config.toml
encoder_arch = "vit"
model = "model that answers yes/no questions on an image's attributes"
dataset = "photos with spoken descriptions (Open Images, Localized Narratives)"
train_examples = 101725
image_size = 64
crop_scale_min = 0.5
horizontal_flip = true
translate = 0.06
cutout = 0.25
questions_per_image = 4
encoder_norm = "layernorm"
encoder_norm_position = "pre"
encoder_activation = "swiglu"
encoder_mlp_ratio = 2.67
encoder_head_dim = 16
encoder_fused_qkv = true
encoder_bias = "all"
encoder_qk_norm = false
encoder_parallel_block = false
encoder_dropout = 0.05
encoder_inner_norm = false
encoder_patch_size = [8, 8]
encoder_conv_stem = false
encoder_layers = 14
encoder_width = 160
encoder_positions = "sincos"
fusion = "prefix"
fusion_encoder_width = 128
fusion_encoder_layers = 6
fusion_encoder_norm = "layernorm"
fusion_encoder_norm_position = "pre"
fusion_encoder_activation = "relu"
fusion_encoder_mlp_ratio = 4
fusion_encoder_head_dim = 32
fusion_encoder_fused_qkv = false
fusion_encoder_bias = "none"
fusion_encoder_qk_norm = false
fusion_encoder_parallel_block = false
fusion_encoder_inner_norm = false
fusion_encoder_positions = "learned"
fusion_encoder_connector = "linear"
init = "lecun_normal"
residual_init = "scaled_by_depth"
optimizer = "muon"
muon_scale = "match_rms_adamw"
learning_rate = 0.0045
momentum = 0.95
nesterov = false
orthogonalizer = "newton_schulz_5"
adamw_lr_other_params = 0.0012
max_steps = 6400
batch_size = 192
epochs = 12.1
lr_schedule = "cosine"
final_lr_fraction = 0
warmup_steps = 640
weight_decay = 0.1
adamw_weight_decay_other_params = 0.01
Rows from block 5 of the image encoder of a small model that answers yes/no questions on an image's attributes, named by matrix and row number. Rows with one number belong to one neuron. Each number is 50 + 12 x the weight over its row's rms, rounded and kept within 0 to 99. All counts start at 0.
Before each neuron's rows are labels from the 100 images, of 14976, where the neuron reaches its largest size: "strongest on" is what is common among them. Only what is clearly more common there than usual is listed. The data: photos with spoken descriptions (Open Images, Localized Narratives). In brackets: how many of the 100, against the usual share in percent.
# gate: MLP gate (encoder.blocks.5.mlp.gate.weight, 416x160), inputs 80-159
# fc1: MLP up (encoder.blocks.5.mlp.fc1.weight, 416x160), inputs 80-159
# fc2: MLP down (encoder.blocks.5.mlp.fc2.weight, 160x416, transposed), outputs 80-159

strongest on: text has "sky" (75 vs 24.5); text has "clouds" (31 vs 4.2)
gate.45:49 60 42 59 69 45 46 84 53 63 50 48 47 36 37 82 63 39 56 56 48 62 51 26 43 61 51 34 35 60 43 72 51 74 48 52 42 60 40 64 69 47 10 51 66 64 31 49 28 41 14 67 31 53 50 37 44 43 57 48 47 54 42 54 48 66 48 37 47 51 46 44 57 47 63 62 29 44 61 48
fc1.45:42 30 51 49 48 40 66 54 57 59 59 33 42 45 44 59 33 48 44 34 54 45 49 32 65 69 49 40 54 46 68 60 70 49 30 75 30 40 60 36 44 68 44 47 59 59 39 49 62 53 53 32 38 43 47 38 55 43 27 44 55 69 73 59 46 70 36 55 59 37 43 36 56 57 34 41 45 52 46 52
fc2.45:60 48 26 29 66 50 42 55 58 64 51 53 62 44 32 65 50 37 41 41 44 46 42 53 66 62 30 62 49 36 52 50 57 41 57 69 42 47 57 66 36 72 32 48 33 61 56 69 53 53 38 40 39 34 59 42 50 48 39 47 45 41 56 34 63 36 26 55 64 71 78 61 59 58 50 62 62 28 48 50

strongest on: text has "holding" (36 vs 16.5)
gate.395:38 42 52 39 68 71 25 40 40 52 57 54 36 36 71 57 43 60 52 47 46 56 45 54 52 50 59 34 42 48 32 38 68 45 69 46 71 32 57 38 37 47 48 37 54 46 51 37 56 56 51 70 47 40 66 60 42 51 61 43 67 46 41 27 41 56 30 35 61 53 52 39 13 45 40 39 50 52 57 34
fc1.395:40 23 58 34 55 55 40 53 51 36 61 40 71 43 58 55 42 46 42 45 47 40 43 57 65 56 56 33 55 56 44 45 58 31 81 50 73 36 55 48 49 60 39 44 28 47 51 26 51 50 57 61 36 42 62 59 26 37 43 44 47 45 70 56 45 63 44 45 50 34 35 59 42 55 42 56 69 55 66 35
fc2.395:49 43 45 55 46 51 43 69 53 41 51 52 69 58 43 77 33 36 57 65 35 54 54 46 57 49 51 30 45 48 42 34 41 44 40 72 25 69 46 46 55 46 43 66 33 53 64 69 59 35 44 46 30 50 53 65 58 66 38 47 38 46 49 45 56 61 46 50 39 56 79 33 52 59 40 32 44 62 38 42

strongest on: text has "black" (30 vs 9.7)
gate.69:62 61 40 52 51 66 62 47 62 30 47 34 58 71 49 49 35 52 47 38 61 71 23 50 54 63 41 60 66 31 28 57 64 52 73 59 65 47 50 65 59 49 44 60 61 56 53 59 31 58 42 50 58 62 50 69 63 23 59 62 25 51 49 48 43 58 66 68 45 45 49 53 52 45 29 52 33 38 31 55
fc1.69:39 66 40 71 45 74 56 44 39 44 63 40 51 56 68 48 26 54 58 54 44 67 41 38 64 60 46 75 39 35 45 56 63 42 67 62 49 59 67 70 61 49 59 51 42 50 51 54 44 53 58 57 46 66 67 56 70 19 36 56 54 62 47 50 38 56 43 73 66 50 51 68 67 60 52 42 41 31 47 50
fc2.69:46 74 60 38 48 51 52 55 44 47 59 36 51 46 78 46 55 63 46 65 50 45 47 37 68 46 46 69 37 56 45 67 64 24 59 52 44 53 56 40 64 38 63 56 50 41 37 44 39 69 46 49 45 35 65 60 42 38 68 59 65 62 56 63 28 46 66 70 56 69 62 39 36 26 59 33 43 60 45 37

strongest on: text has "woman" (29 vs 8.9)
gate.385:48 60 51 56 58 71 62 61 55 40 42 53 36 66 49 41 47 64 68 69 35 34 46 40 37 72 65 52 45 44 51 43 59 28 61 43 48 64 33 60 37 49 57 53 44 41 53 47 51 43 38 67 66 55 56 48 50 30 33 49 70 43 51 38 80 57 52 39 45 59 37 51 46 74 35 57 43 40 31 37
fc1.385:53 40 69 47 56 39 46 57 25 52 43 49 74 36 43 65 58 72 39 48 61 50 47 53 50 24 43 53 47 72 46 38 41 51 37 62 74 60 45 55 40 37 15 34 55 52 73 39 39 50 76 53 51 56 40 65 38 58 52 65 49 56 52 49 37 52 54 37 43 33 52 61 56 50 45 46 50 64 45 46
fc2.385:57 48 40 67 64 61 49 34 28 54 62 50 77 20 59 56 51 56 50 45 46 48 57 56 43 40 50 57 57 54 29 70 45 48 40 50 43 62 53 43 46 55 55 47 48 63 52 59 31 57 72 58 71 51 59 70 46 54 45 55 57 57 40 53 49 53 44 58 45 35 71 47 68 38 50 63 59 54 65 45

strongest on: text has "people" (49 vs 22.3)
gate.224:54 47 51 54 56 44 16 55 46 46 52 25 71 33 32 43 46 37 57 62 48 53 58 53 47 59 46 57 30 49 50 42 34 35 66 56 47 63 34 40 30 61 47 50 49 66 48 42 45 56 64 81 71 54 54 53 42 48 57 63 34 63 34 68 44 41 47 51 42 30 66 61 38 48 60 46 60 38 65 55
fc1.224:40 40 61 40 42 49 51 57 29 58 54 72 43 43 58 75 71 51 59 48 45 73 51 29 50 41 38 66 45 46 43 45 38 43 68 53 68 43 51 67 58 62 52 41 34 27 37 37 69 51 58 53 70 57 63 28 61 45 28 56 54 29 54 34 44 69 38 54 38 96 44 39 54 55 39 71 41 49 48 50
fc2.224:40 26 51 52 50 56 55 59 52 60 72 62 19 45 29 65 38 39 61 45 31 58 62 35 44 56 41 63 38 57 62 52 61 47 43 63 58 45 51 42 51 43 38 43 49 33 53 66 68 43 58 68 65 64 52 29 38 36 58 62 39 21 65 25 63 53 29 60 66 46 56 48 59 56 24 52 59 44 51 49

strongest on: text has "red" (29 vs 3.8)
gate.210:72 60 59 27 56 34 64 56 35 36 64 46 49 54 37 53 51 37 28 35 44 40 65 39 41 56 66 48 53 56 32 63 44 42 60 46 50 58 42 57 41 57 48 43 46 42 70 45 44 53 50 48 41 74 66 36 38 49 37 40 23 37 60 38 66 79 73 52 47 46 33 35 47 30 71 52 47 42 60 52
fc1.210:60 51 50 44 22 71 22 53 42 47 52 46 37 70 61 47 34 66 51 69 30 36 37 40 64 36 43 52 38 63 31 26 52 40 32 51 61 46 49 64 61 54 61 65 24 49 50 45 66 43 71 39 52 71 50 57 38 49 46 50 67 67 61 47 46 57 33 48 62 41 56 46 36 57 51 59 40 48 51 50
fc2.210:52 69 38 48 61 67 32 63 32 39 64 58 44 49 59 61 61 46 74 47 53 53 57 47 30 37 54 40 42 51 60 56 19 55 45 64 48 67 56 36 47 60 46 46 53 49 30 67 66 59 66 44 43 59 45 66 65 61 54 22 38 54 58 61 41 43 47 50 72 25 48 53 32 44 61 61 55 63 55 55

strongest on: text has "people" (47 vs 22.3); text has "group" (28 vs 6.5); text has "buildings" (28 vs 11.1)
gate.186:56 52 54 59 43 50 37 40 49 47 25 47 21 79 56 48 44 56 54 36 61 57 44 55 53 57 51 52 40 58 58 40 34 56 44 63 43 57 65 49 46 50 49 65 49 24 43 49 63 50 53 57 56 67 46 51 54 30 52 62 52 56 79 48 54 44 48 46 49 36 34 42 79 45 45 49 44 70 56 32
fc1.186:53 39 39 56 48 37 57 51 74 41 36 65 37 65 49 45 58 53 64 47 72 37 42 40 59 27 64 44 48 41 41 41 46 62 36 83 58 46 77 18 40 30 42 73 63 24 46 44 46 52 50 36 76 55 35 62 54 53 59 75 60 33 63 69 48 36 51 53 46 55 46 57 28 49 16 48 35 41 77 34
fc2.186:56 66 49 31 49 40 33 65 58 70 49 64 48 68 36 47 46 46 60 52 33 44 63 57 48 39 49 56 44 43 64 69 55 41 48 46 47 26 65 59 62 53 57 43 39 35 31 47 48 58 24 58 53 50 57 62 42 35 74 47 70 49 77 46 48 44 50 35 36 48 33 54 26 38 48 60 55 50 39 59

strongest on: text has "table" (34 vs 12.9)
gate.17:49 34 53 55 39 34 36 53 41 53 44 48 54 51 46 42 61 74 63 40 43 23 30 47 55 57 53 55 54 55 42 41 63 42 64 49 62 64 62 48 39 34 51 67 53 41 59 53 36 53 60 28 44 58 39 60 73 39 40 57 27 59 55 87 50 54 63 61 52 37 49 62 58 73 45 56 48 59 47 41
fc1.17:26 55 64 63 48 64 67 40 42 54 40 65 73 27 46 66 67 58 60 65 47 42 42 57 59 62 54 44 57 53 59 58 71 43 46 51 61 49 35 56 38 33 55 45 59 63 51 67 57 64 50 40 44 65 25 27 44 37 59 57 43 43 56 69 52 45 46 58 40 68 49 62 41 70 39 27 40 60 72 69
fc2.17:54 63 22 35 16 52 56 50 41 66 55 60 40 53 60 35 40 48 46 71 46 44 42 64 51 62 40 35 34 74 49 48 34 65 39 43 48 50 62 36 68 46 54 44 48 41 67 52 34 49 54 46 39 41 44 56 39 49 51 68 34 49 55 48 66 48 40 69 80 64 71 35 54 58 47 57 66 44 54 60

strongest on: text has "wall" (44 vs 20.1)
gate.13:54 54 31 57 49 59 36 24 58 55 51 39 60 49 58 61 39 39 46 61 56 68 62 26 43 37 50 40 47 49 53 39 45 56 32 38 53 68 32 60 46 52 48 45 30 47 49 49 61 52 61 43 33 60 55 38 73 63 51 41 44 49 57 48 35 50 37 65 48 51 47 57 40 72 61 55 73 44 41 50
fc1.13:47 37 61 37 54 28 43 40 44 54 49 47 32 43 73 53 50 71 72 51 40 48 37 51 53 61 41 46 41 64 52 39 62 30 58 45 56 22 66 53 64 47 51 44 71 65 71 53 56 41 77 50 61 31 61 39 44 85 54 74 42 44 52 59 60 45 46 46 56 60 50 49 45 43 39 34 43 50 34 65
fc2.13:73 20 38 59 22 54 51 67 49 48 37 59 58 57 46 63 44 59 58 52 56 57 54 68 33 39 74 35 53 63 56 53 38 61 24 67 44 46 55 46 36 29 47 39 56 60 57 51 82 53 47 59 39 51 43 55 41 40 44 64 15 71 54 52 49 66 63 40 39 59 37 27 36 65 45 50 46 52 53 59

strongest on: text has "table" (31 vs 12.9)
gate.317:50 50 53 33 53 54 47 71 56 70 52 37 49 36 51 43 53 49 48 43 36 45 64 69 26 63 60 47 50 58 52 72 71 46 69 63 43 51 34 65 49 70 48 47 46 66 65 34 32 33 41 50 40 47 64 48 48 41 42 35 47 57 41 49 40 72 60 48 48 61 46 48 39 54 46 55 68 64 31 57
fc1.317:49 64 43 49 60 52 45 47 56 32 51 60 54 38 42 51 76 56 58 55 38 38 63 59 35 45 46 40 39 24 52 53 43 53 51 62 54 34 53 60 43 68 54 61 54 37 70 10 31 56 55 38 50 37 56 56 51 53 45 52 45 36 35 52 59 67 47 27 66 77 34 73 31 52 56 40 41 48 32 72
fc2.317:54 59 63 45 61 52 47 51 39 56 15 54 67 52 56 59 47 64 23 46 50 34 82 42 66 45 56 43 54 58 49 37 63 35 53 48 27 38 48 45 34 77 41 39 51 81 35 49 52 46 54 44 57 42 40 46 46 60 60 41 49 34 46 51 59 29 31 63 31 46 65 58 52 44 59 61 47 62 53 59

strongest on: text has "red" (26 vs 3.8)
gate.305:40 51 48 19 36 38 68 50 61 52 47 71 51 56 48 48 50 27 38 38 53 45 71 33 39 55 54 58 50 49 58 56 38 50 72 55 66 49 48 56 76 59 32 64 47 41 66 50 20 69 38 32 77 36 49 48 52 71 54 61 65 24 62 42 38 47 26 49 43 65 57 31 37 59 43 37 45 66 46 55
fc1.305:49 56 43 74 51 58 43 50 35 21 53 45 47 48 58 36 50 62 47 33 53 52 31 48 54 44 30 54 36 52 54 38 74 62 63 53 36 46 70 53 37 50 55 45 45 52 39 65 51 45 39 48 38 47 57 51 48 18 48 41 52 77 55 46 57 44 52 47 53 46 68 47 83 46 68 66 59 38 50 29
fc2.305:42 54 27 75 60 49 47 45 45 20 76 52 23 43 57 34 48 42 40 65 60 50 55 48 48 52 45 51 46 48 57 66 58 67 57 68 37 60 60 62 49 29 25 40 53 58 55 38 58 19 39 59 51 43 41 50 32 41 44 55 70 42 50 47 42 48 64 46 58 63 50 56 47 37 60 44 37 33 47 48

strongest on: text has "black" (31 vs 9.7); text has "white" (29 vs 11.4)
gate.44:46 53 63 38 38 46 33 37 59 49 49 37 58 42 60 26 36 51 46 51 86 50 47 65 54 69 34 50 38 66 32 43 63 45 45 49 43 31 37 29 54 77 61 26 57 67 38 59 56 37 40 28 47 55 25 49 60 43 60 50 46 58 23 57 59 59 44 57 44 52 47 49 47 66 58 47 64 51 59 78
fc1.44:47 38 50 51 61 47 61 39 35 28 46 48 31 49 43 40 38 40 51 47 56 36 51 61 56 64 36 60 39 64 38 40 76 49 71 39 38 47 47 33 54 70 44 53 49 73 64 49 42 41 29 42 42 35 34 58 63 56 70 67 37 41 31 41 49 39 52 32 36 78 35 49 45 71 64 50 46 72 62 74
fc2.44:66 22 28 37 65 55 63 68 56 59 49 51 38 55 53 30 38 44 48 46 49 33 52 37 63 38 31 54 41 92 64 47 51 63 35 53 40 44 51 52 22 39 42 72 58 38 49 51 58 43 50 58 48 57 45 66 61 57 71 57 37 53 67 78 62 42 62 33 38 39 49 22 56 46 39 61 49 39 48 30

strongest on: text has "table" (32 vs 12.9)
gate.64:60 56 52 34 59 66 46 32 69 52 65 45 48 58 34 53 28 75 46 44 63 71 50 60 50 27 60 42 59 26 62 79 64 63 41 60 48 45 50 56 45 46 57 67 53 48 53 44 40 42 51 29 61 47 62 54 34 50 68 66 37 37 59 64 48 59 76 72 40 44 41 59 52 32 25 51 55 33 32 40
fc1.64:39 62 52 55 50 56 71 53 62 49 49 44 29 23 40 46 53 38 55 37 59 50 57 55 63 61 28 71 35 57 60 42 56 24 32 54 64 48 34 60 57 40 46 38 59 47 81 37 50 32 46 76 52 49 64 49 51 50 55 41 52 52 58 60 68 61 44 69 45 45 39 53 24 34 56 32 42 41 54 43
fc2.64:47 61 61 48 54 45 52 53 63 60 71 78 37 41 54 62 72 50 13 63 44 68 49 30 36 37 47 49 54 57 54 65 41 37 32 56 59 54 49 63 39 50 65 53 52 49 63 56 46 22 43 59 34 57 53 36 56 54 42 47 48 32 59 42 53 47 57 39 38 59 43 52 32 53 44 38 66 58 53 38

strongest on: text has "people" (46 vs 22.3)
gate.325:61 43 67 39 45 53 30 49 52 33 33 51 32 72 35 49 44 57 63 51 44 32 56 61 64 55 55 45 59 62 57 39 53 52 62 62 61 41 61 37 53 59 28 64 52 69 47 51 25 50 50 46 64 56 57 38 43 36 62 43 61 36 83 57 48 51 69 33 47 40 46 66 57 31 51 59 55 71 26 49
fc1.325:48 46 39 70 50 53 76 79 48 66 49 54 54 33 60 63 70 41 52 66 45 50 45 43 28 56 31 63 42 54 67 64 51 46 35 49 36 45 28 74 32 42 32 36 69 56 41 73 52 54 58 47 46 55 41 39 54 49 66 22 32 55 30 49 32 43 77 65 39 71 43 47 61 53 62 50 28 52 49 44
fc2.325:31 43 63 54 65 66 58 34 32 50 48 45 40 64 37 65 70 37 48 34 47 49 41 52 32 54 44 62 70 59 48 49 67 56 42 49 55 37 53 46 71 67 29 39 49 56 59 54 41 69 52 42 40 44 46 54 48 60 38 64 59 21 54 33 28 33 61 50 54 49 70 55 64 68 42 42 56 27 65 37

strongest on: text has "black" (27 vs 9.7)
gate.81:58 32 51 55 47 58 55 52 53 50 43 49 61 69 41 30 49 40 44 62 52 27 53 81 53 57 20 71 48 34 55 51 73 60 61 60 50 61 51 36 22 46 53 41 45 65 37 60 37 64 71 53 16 23 29 64 57 57 42 38 72 47 54 68 50 73 50 24 42 43 43 50 49 51 63 44 42 55 53 39
fc1.81:52 58 54 60 35 42 34 50 48 45 47 41 60 56 61 42 61 26 61 58 58 45 40 54 61 62 64 45 48 46 34 52 45 61 64 27 67 34 36 67 55 54 60 68 37 39 59 63 60 59 32 67 48 50 60 38 34 66 71 52 41 42 62 27 47 33 50 36 36 41 33 41 40 60 48 32 62 47 48 52
fc2.81:33 49 40 59 48 50 48 32 29 26 30 44 57 60 76 36 54 48 42 61 45 52 65 74 63 34 49 62 50 48 48 43 29 28 54 54 65 50 74 46 45 44 37 59 32 55 63 60 66 47 71 55 57 47 43 65 70 69 56 58 53 44 75 53 56 48 53 55 46 54 46 66 44 54 52 29 45 60 45 34

strongest on: text has "holding" (42 vs 16.5)
gate.128:44 62 47 56 61 37 51 45 62 28 45 54 27 23 52 45 57 52 37 50 40 45 36 40 54 45 62 49 77 60 33 40 49 49 58 63 52 73 41 55 44 41 48 57 58 64 47 38 47 42 62 45 48 36 51 45 38 53 71 43 68 56 58 33 55 47 61 65 50 52 26 31 55 36 60 49 50 31 32 65
fc1.128:54 59 54 45 61 43 47 51 64 29 43 39 32 48 66 63 59 62 27 58 22 69 50 40 55 49 40 50 67 65 36 49 52 33 53 45 47 62 38 48 53 32 45 47 52 64 58 56 65 62 60 32 54 58 36 39 54 44 71 43 73 73 41 37 47 53 46 60 42 56 22 42 40 46 67 42 57 40 38 47
fc2.128:56 67 43 47 52 61 48 39 56 42 49 59 35 52 76 79 57 44 52 70 51 29 24 56 39 48 13 61 61 36 39 56 53 33 38 46 56 54 54 46 70 53 40 41 49 50 49 39 45 74 63 21 46 52 37 54 51 41 51 54 63 48 52 71 72 57 37 70 34 60 66 36 45 54 53 66 47 72 38 44

strongest on: text has "sky" (81 vs 24.5); text has "trees" (56 vs 27.2); text has "buildings" (47 vs 11.1)
gate.345:64 67 69 50 31 54 47 39 45 61 48 39 35 56 50 52 72 44 63 39 38 55 57 40 61 45 58 54 47 57 51 41 52 67 44 38 52 52 51 48 57 39 66 22 29 63 61 55 37 50 51 50 48 32 51 71 53 45 62 56 59 40 45 59 50 60 54 68 35 51 58 39 52 64 35 46 33 35 57 46
fc1.345:37 44 40 57 62 37 51 63 61 48 34 51 69 62 56 57 57 51 29 52 61 57 27 45 48 45 24 99 59 56 56 73 47 63 68 82 50 68 44 55 45 48 41 46 49 51 49 42 47 41 45 63 68 31 32 52 33 64 56 40 24 63 45 37 49 52 43 39 42 38 57 67 50 44 66 66 41 40 41 44
fc2.345:51 30 65 57 60 66 44 51 60 73 55 67 24 49 61 61 60 43 53 61 79 35 45 48 35 43 29 49 43 74 46 43 48 35 51 55 56 47 55 38 63 29 68 42 68 40 42 40 27 59 59 75 55 38 42 55 51 64 38 58 47 78 42 53 56 49 45 66 46 39 69 79 42 59 42 75 37 28 52 49

strongest on: text has "red" (27 vs 3.8)
gate.232:50 66 65 57 49 46 54 59 59 44 32 51 43 56 60 53 54 66 55 39 53 37 63 59 44 61 48 53 37 30 50 33 55 62 71 61 42 50 50 39 34 62 62 68 66 55 63 63 25 50 35 70 38 38 54 53 60 56 38 52 44 47 47 59 31 48 57 54 41 66 48 34 53 57 45 59 51 45 42 42
fc1.232:66 37 66 61 38 68 53 41 40 50 73 46 63 52 44 39 54 30 51 35 53 48 45 57 58 57 40 56 62 72 41 39 54 50 64 34 44 42 74 25 35 50 72 42 48 48 39 48 57 53 49 62 59 29 74 43 33 44 71 37 68 31 48 46 37 33 36 39 59 71 50 49 48 43 40 51 50 42 37 45
fc2.232:39 46 60 57 53 69 19 82 44 51 72 41 45 62 50 52 60 40 66 59 66 46 32 46 69 39 38 52 48 41 49 65 53 31 68 54 29 57 52 48 60 33 60 34 58 53 40 52 56 54 53 45 50 60 72 43 30 56 62 69 55 32 64 49 47 51 53 37 53 43 44 58 41 59 41 45 52 49 35 53

strongest on: text has "black" (26 vs 9.7)
gate.25:44 44 32 59 38 44 34 48 24 57 44 47 51 59 39 42 56 38 31 44 43 38 41 49 41 41 38 36 35 62 48 48 71 42 63 50 52 79 45 34 52 53 41 55 55 53 48 54 43 46 47 29 65 44 66 29 59 65 47 60 35 29 38 71 41 25 59 55 45 54 71 59 51 72 57 42 57 47 84 47
fc1.25:49 40 50 54 61 50 75 50 67 53 44 53 57 55 37 45 33 47 58 42 42 44 35 46 39 37 50 40 44 47 55 57 59 41 61 52 43 52 39 46 56 45 63 56 66 40 42 62 61 61 56 63 30 37 54 74 20 69 51 39 42 63 40 31 47 47 66 63 42 61 32 34 62 52 58 62 44 60 48 37
fc2.25:42 63 07 58 40 64 52 56 42 36 58 38 43 21 49 58 47 46 36 47 68 36 64 47 56 62 37 66 34 45 59 51 46 24 58 40 50 59 55 64 62 37 51 50 47 25 35 46 51 44 46 49 41 65 61 48 63 40 52 51 57 32 48 66 41 63 64 49 36 52 55 61 49 49 53 53 29 49 50 46

strongest on: text has "black" (32 vs 9.7); text has "white" (32 vs 11.4)
gate.281:50 66 58 67 44 22 56 37 31 52 55 55 58 49 54 36 39 71 27 39 40 60 52 65 57 69 56 54 35 68 40 55 71 56 70 41 45 36 57 77 26 32 58 28 69 42 35 66 49 46 67 60 33 52 45 57 76 63 62 35 45 57 45 63 55 45 59 48 59 53 42 72 53 51 50 33 55 62 53 41
fc1.281:63 71 28 61 54 51 49 42 36 59 54 54 56 56 64 62 52 55 50 41 64 28 47 41 53 58 38 62 47 45 50 55 53 42 60 54 26 27 73 67 47 65 40 45 63 45 41 49 60 54 72 47 44 50 51 27 53 27 50 44 40 53 37 47 49 24 66 61 27 60 44 57 41 57 41 56 47 55 56 41
fc2.281:48 44 56 64 48 53 51 42 43 52 50 47 47 59 48 43 75 59 50 62 61 37 30 44 49 52 56 42 54 50 43 28 64 34 56 65 53 48 79 40 64 53 46 74 41 50 46 73 58 64 44 35 53 46 46 33 63 33 48 51 29 33 56 60 61 39 53 49 40 30 54 32 45 53 56 57 42 51 50 48

strongest on: text has "holding" (41 vs 16.5); text has "guitar" (33 vs 2.2); text has "playing" (26 vs 3.1); text has "lights" (25 vs 7.8)
gate.201:82 27 49 35 50 28 66 45 49 54 48 37 67 59 18 46 40 54 32 28 46 44 60 40 54 59 56 52 51 52 34 48 37 66 59 68 60 60 75 40 42 44 40 37 52 56 53 79 43 63 60 62 48 53 54 42 31 29 50 70 57 53 70 55 75 49 50 49 56 41 45 31 37 48 38 54 62 54 62 49
fc1.201:39 71 63 53 55 32 46 41 64 43 51 49 50 54 35 04 50 24 54 45 41 61 42 47 44 64 36 38 46 38 64 37 60 27 95 52 48 46 37 45 61 44 50 49 47 62 56 49 30 65 48 25 43 53 40 64 44 62 40 41 52 61 60 32 65 68 60 65 47 51 42 61 51 69 59 52 58 44 48 57
fc2.201:57 33 47 31 53 59 37 74 60 45 38 57 50 51 48 41 66 57 54 49 70 78 55 41 53 70 39 59 51 54 62 42 54 34 46 63 50 38 37 59 62 46 50 50 68 60 57 38 33 39 54 52 37 48 50 58 27 78 59 44 32 41 48 47 66 52 56 56 38 58 44 57 45 63 49 45 36 43 45 37

strongest on: text has "people" (47 vs 22.3)
gate.169:49 38 39 44 60 44 38 58 50 23 61 44 57 47 31 39 49 53 54 55 50 52 33 48 37 63 42 47 43 47 46 46 66 42 70 35 63 45 41 60 52 58 49 18 52 40 55 42 42 59 59 45 45 61 38 79 71 52 64 51 60 34 78 47 46 61 25 53 44 53 62 38 54 49 49 54 54 51 49 53
fc1.169:52 51 32 49 19 50 38 25 59 47 32 57 39 50 49 58 62 74 57 46 29 58 59 30 40 60 56 61 62 42 70 39 37 45 56 49 62 46 65 63 60 42 51 70 60 46 31 36 45 48 48 48 48 50 54 50 34 60 40 43 42 37 37 48 74 47 34 65 63 64 71 52 57 44 57 52 60 46 53 54
fc2.169:46 42 64 57 36 44 64 53 56 76 29 34 12 70 37 57 67 48 39 51 32 57 66 63 50 48 52 47 51 54 57 56 32 52 44 62 73 35 43 66 62 44 48 62 54 65 40 43 53 51 62 33 46 45 43 56 22 24 44 51 42 17 35 49 57 31 47 60 43 70 37 46 52 39 50 47 35 51 55 53

strongest on: text has "woman" (25 vs 8.9)
gate.131:68 59 46 63 39 59 49 28 60 54 62 76 47 41 62 43 50 34 73 65 56 73 70 31 72 56 16 52 39 28 41 51 36 59 47 40 58 58 45 49 61 33 51 42 61 57 41 53 64 48 43 36 59 55 74 32 55 39 48 66 60 29 58 43 45 49 50 59 53 45 53 44 49 63 67 41 57 62 36 63
fc1.131:61 52 43 64 53 55 55 49 32 67 68 54 66 53 36 29 22 51 50 51 51 65 67 71 52 64 38 49 42 56 50 52 64 39 46 21 49 57 54 51 52 55 47 59 49 36 34 59 47 32 49 61 51 47 65 34 50 55 62 59 55 49 38 47 43 31 44 43 36 66 64 47 49 52 58 50 58 36 55 41
fc2.131:49 58 58 41 50 36 31 49 51 48 35 52 60 54 59 73 46 38 54 55 52 62 57 40 54 65 67 62 51 65 57 71 38 46 34 37 31 45 67 60 44 50 54 79 35 42 12 36 42 65 45 36 56 52 65 64 38 56 44 56 64 69 50 69 63 49 51 42 66 63 41 77 56 43 39 62 54 57 53 39

strongest on: text has "sky" (85 vs 24.5); text has "trees" (68 vs 27.2); text has "clouds" (29 vs 4.2); text has "bottom" (28 vs 10.2)
gate.376:57 52 60 44 48 41 36 53 46 44 47 39 64 50 43 47 60 27 48 61 26 45 47 55 46 37 63 54 39 39 71 54 42 64 58 45 54 59 61 37 29 32 27 41 57 66 70 42 51 65 48 49 50 51 48 50 57 58 39 30 32 69 55 43 55 60 53 60 63 53 33 43 67 48 14 73 42 53 58 49
fc1.376:48 39 56 49 42 48 67 59 33 40 69 66 50 48 56 64 45 73 41 44 72 59 29 54 56 61 45 44 59 65 42 54 49 30 40 52 54 39 25 44 80 59 62 61 60 62 27 57 44 33 46 60 67 39 38 47 42 47 76 37 58 38 60 45 48 39 58 46 40 43 70 46 66 52 72 26 55 32 62 30
fc2.376:63 47 37 56 63 63 64 58 51 60 71 74 39 30 42 56 61 33 44 36 45 25 43 56 35 65 52 44 55 34 42 44 46 54 62 59 39 67 58 56 63 53 43 50 49 31 65 71 35 57 47 50 54 48 54 51 52 58 63 54 37 24 33 32 45 51 22 40 44 57 52 38 32 48 41 51 53 48 41 48

strongest on: text has "sky" (57 vs 24.5); text has "grass" (28 vs 9.8)
gate.360:52 75 52 46 52 41 54 58 41 40 27 47 75 43 44 38 58 49 68 46 32 52 46 71 51 37 57 44 41 69 42 65 24 46 56 50 54 56 91 47 49 46 52 41 45 46 52 60 51 43 27 44 32 36 41 61 44 51 49 58 73 46 46 63 52 49 59 53 50 58 54 68 49 47 49 25 31 36 53 33
fc1.360:32 51 39 65 32 53 70 39 64 67 73 41 59 62 40 63 59 63 42 68 49 58 49 57 35 48 62 50 43 51 66 43 51 56 61 56 30 42 52 44 57 49 63 56 70 45 47 51 37 58 68 52 61 64 52 54 48 47 63 69 64 66 68 63 25 38 26 38 70 42 65 45 52 62 35 36 55 72 49 44
fc2.360:44 49 48 69 54 63 55 58 34 43 34 50 72 44 50 49 48 75 51 52 64 47 37 36 72 44 22 26 73 64 59 60 56 57 45 48 47 54 70 48 47 54 59 48 56 48 54 61 58 58 62 64 35 67 52 44 42 39 31 74 43 64 59 43 61 61 35 57 63 32 60 53 56 57 37 58 57 25 45 52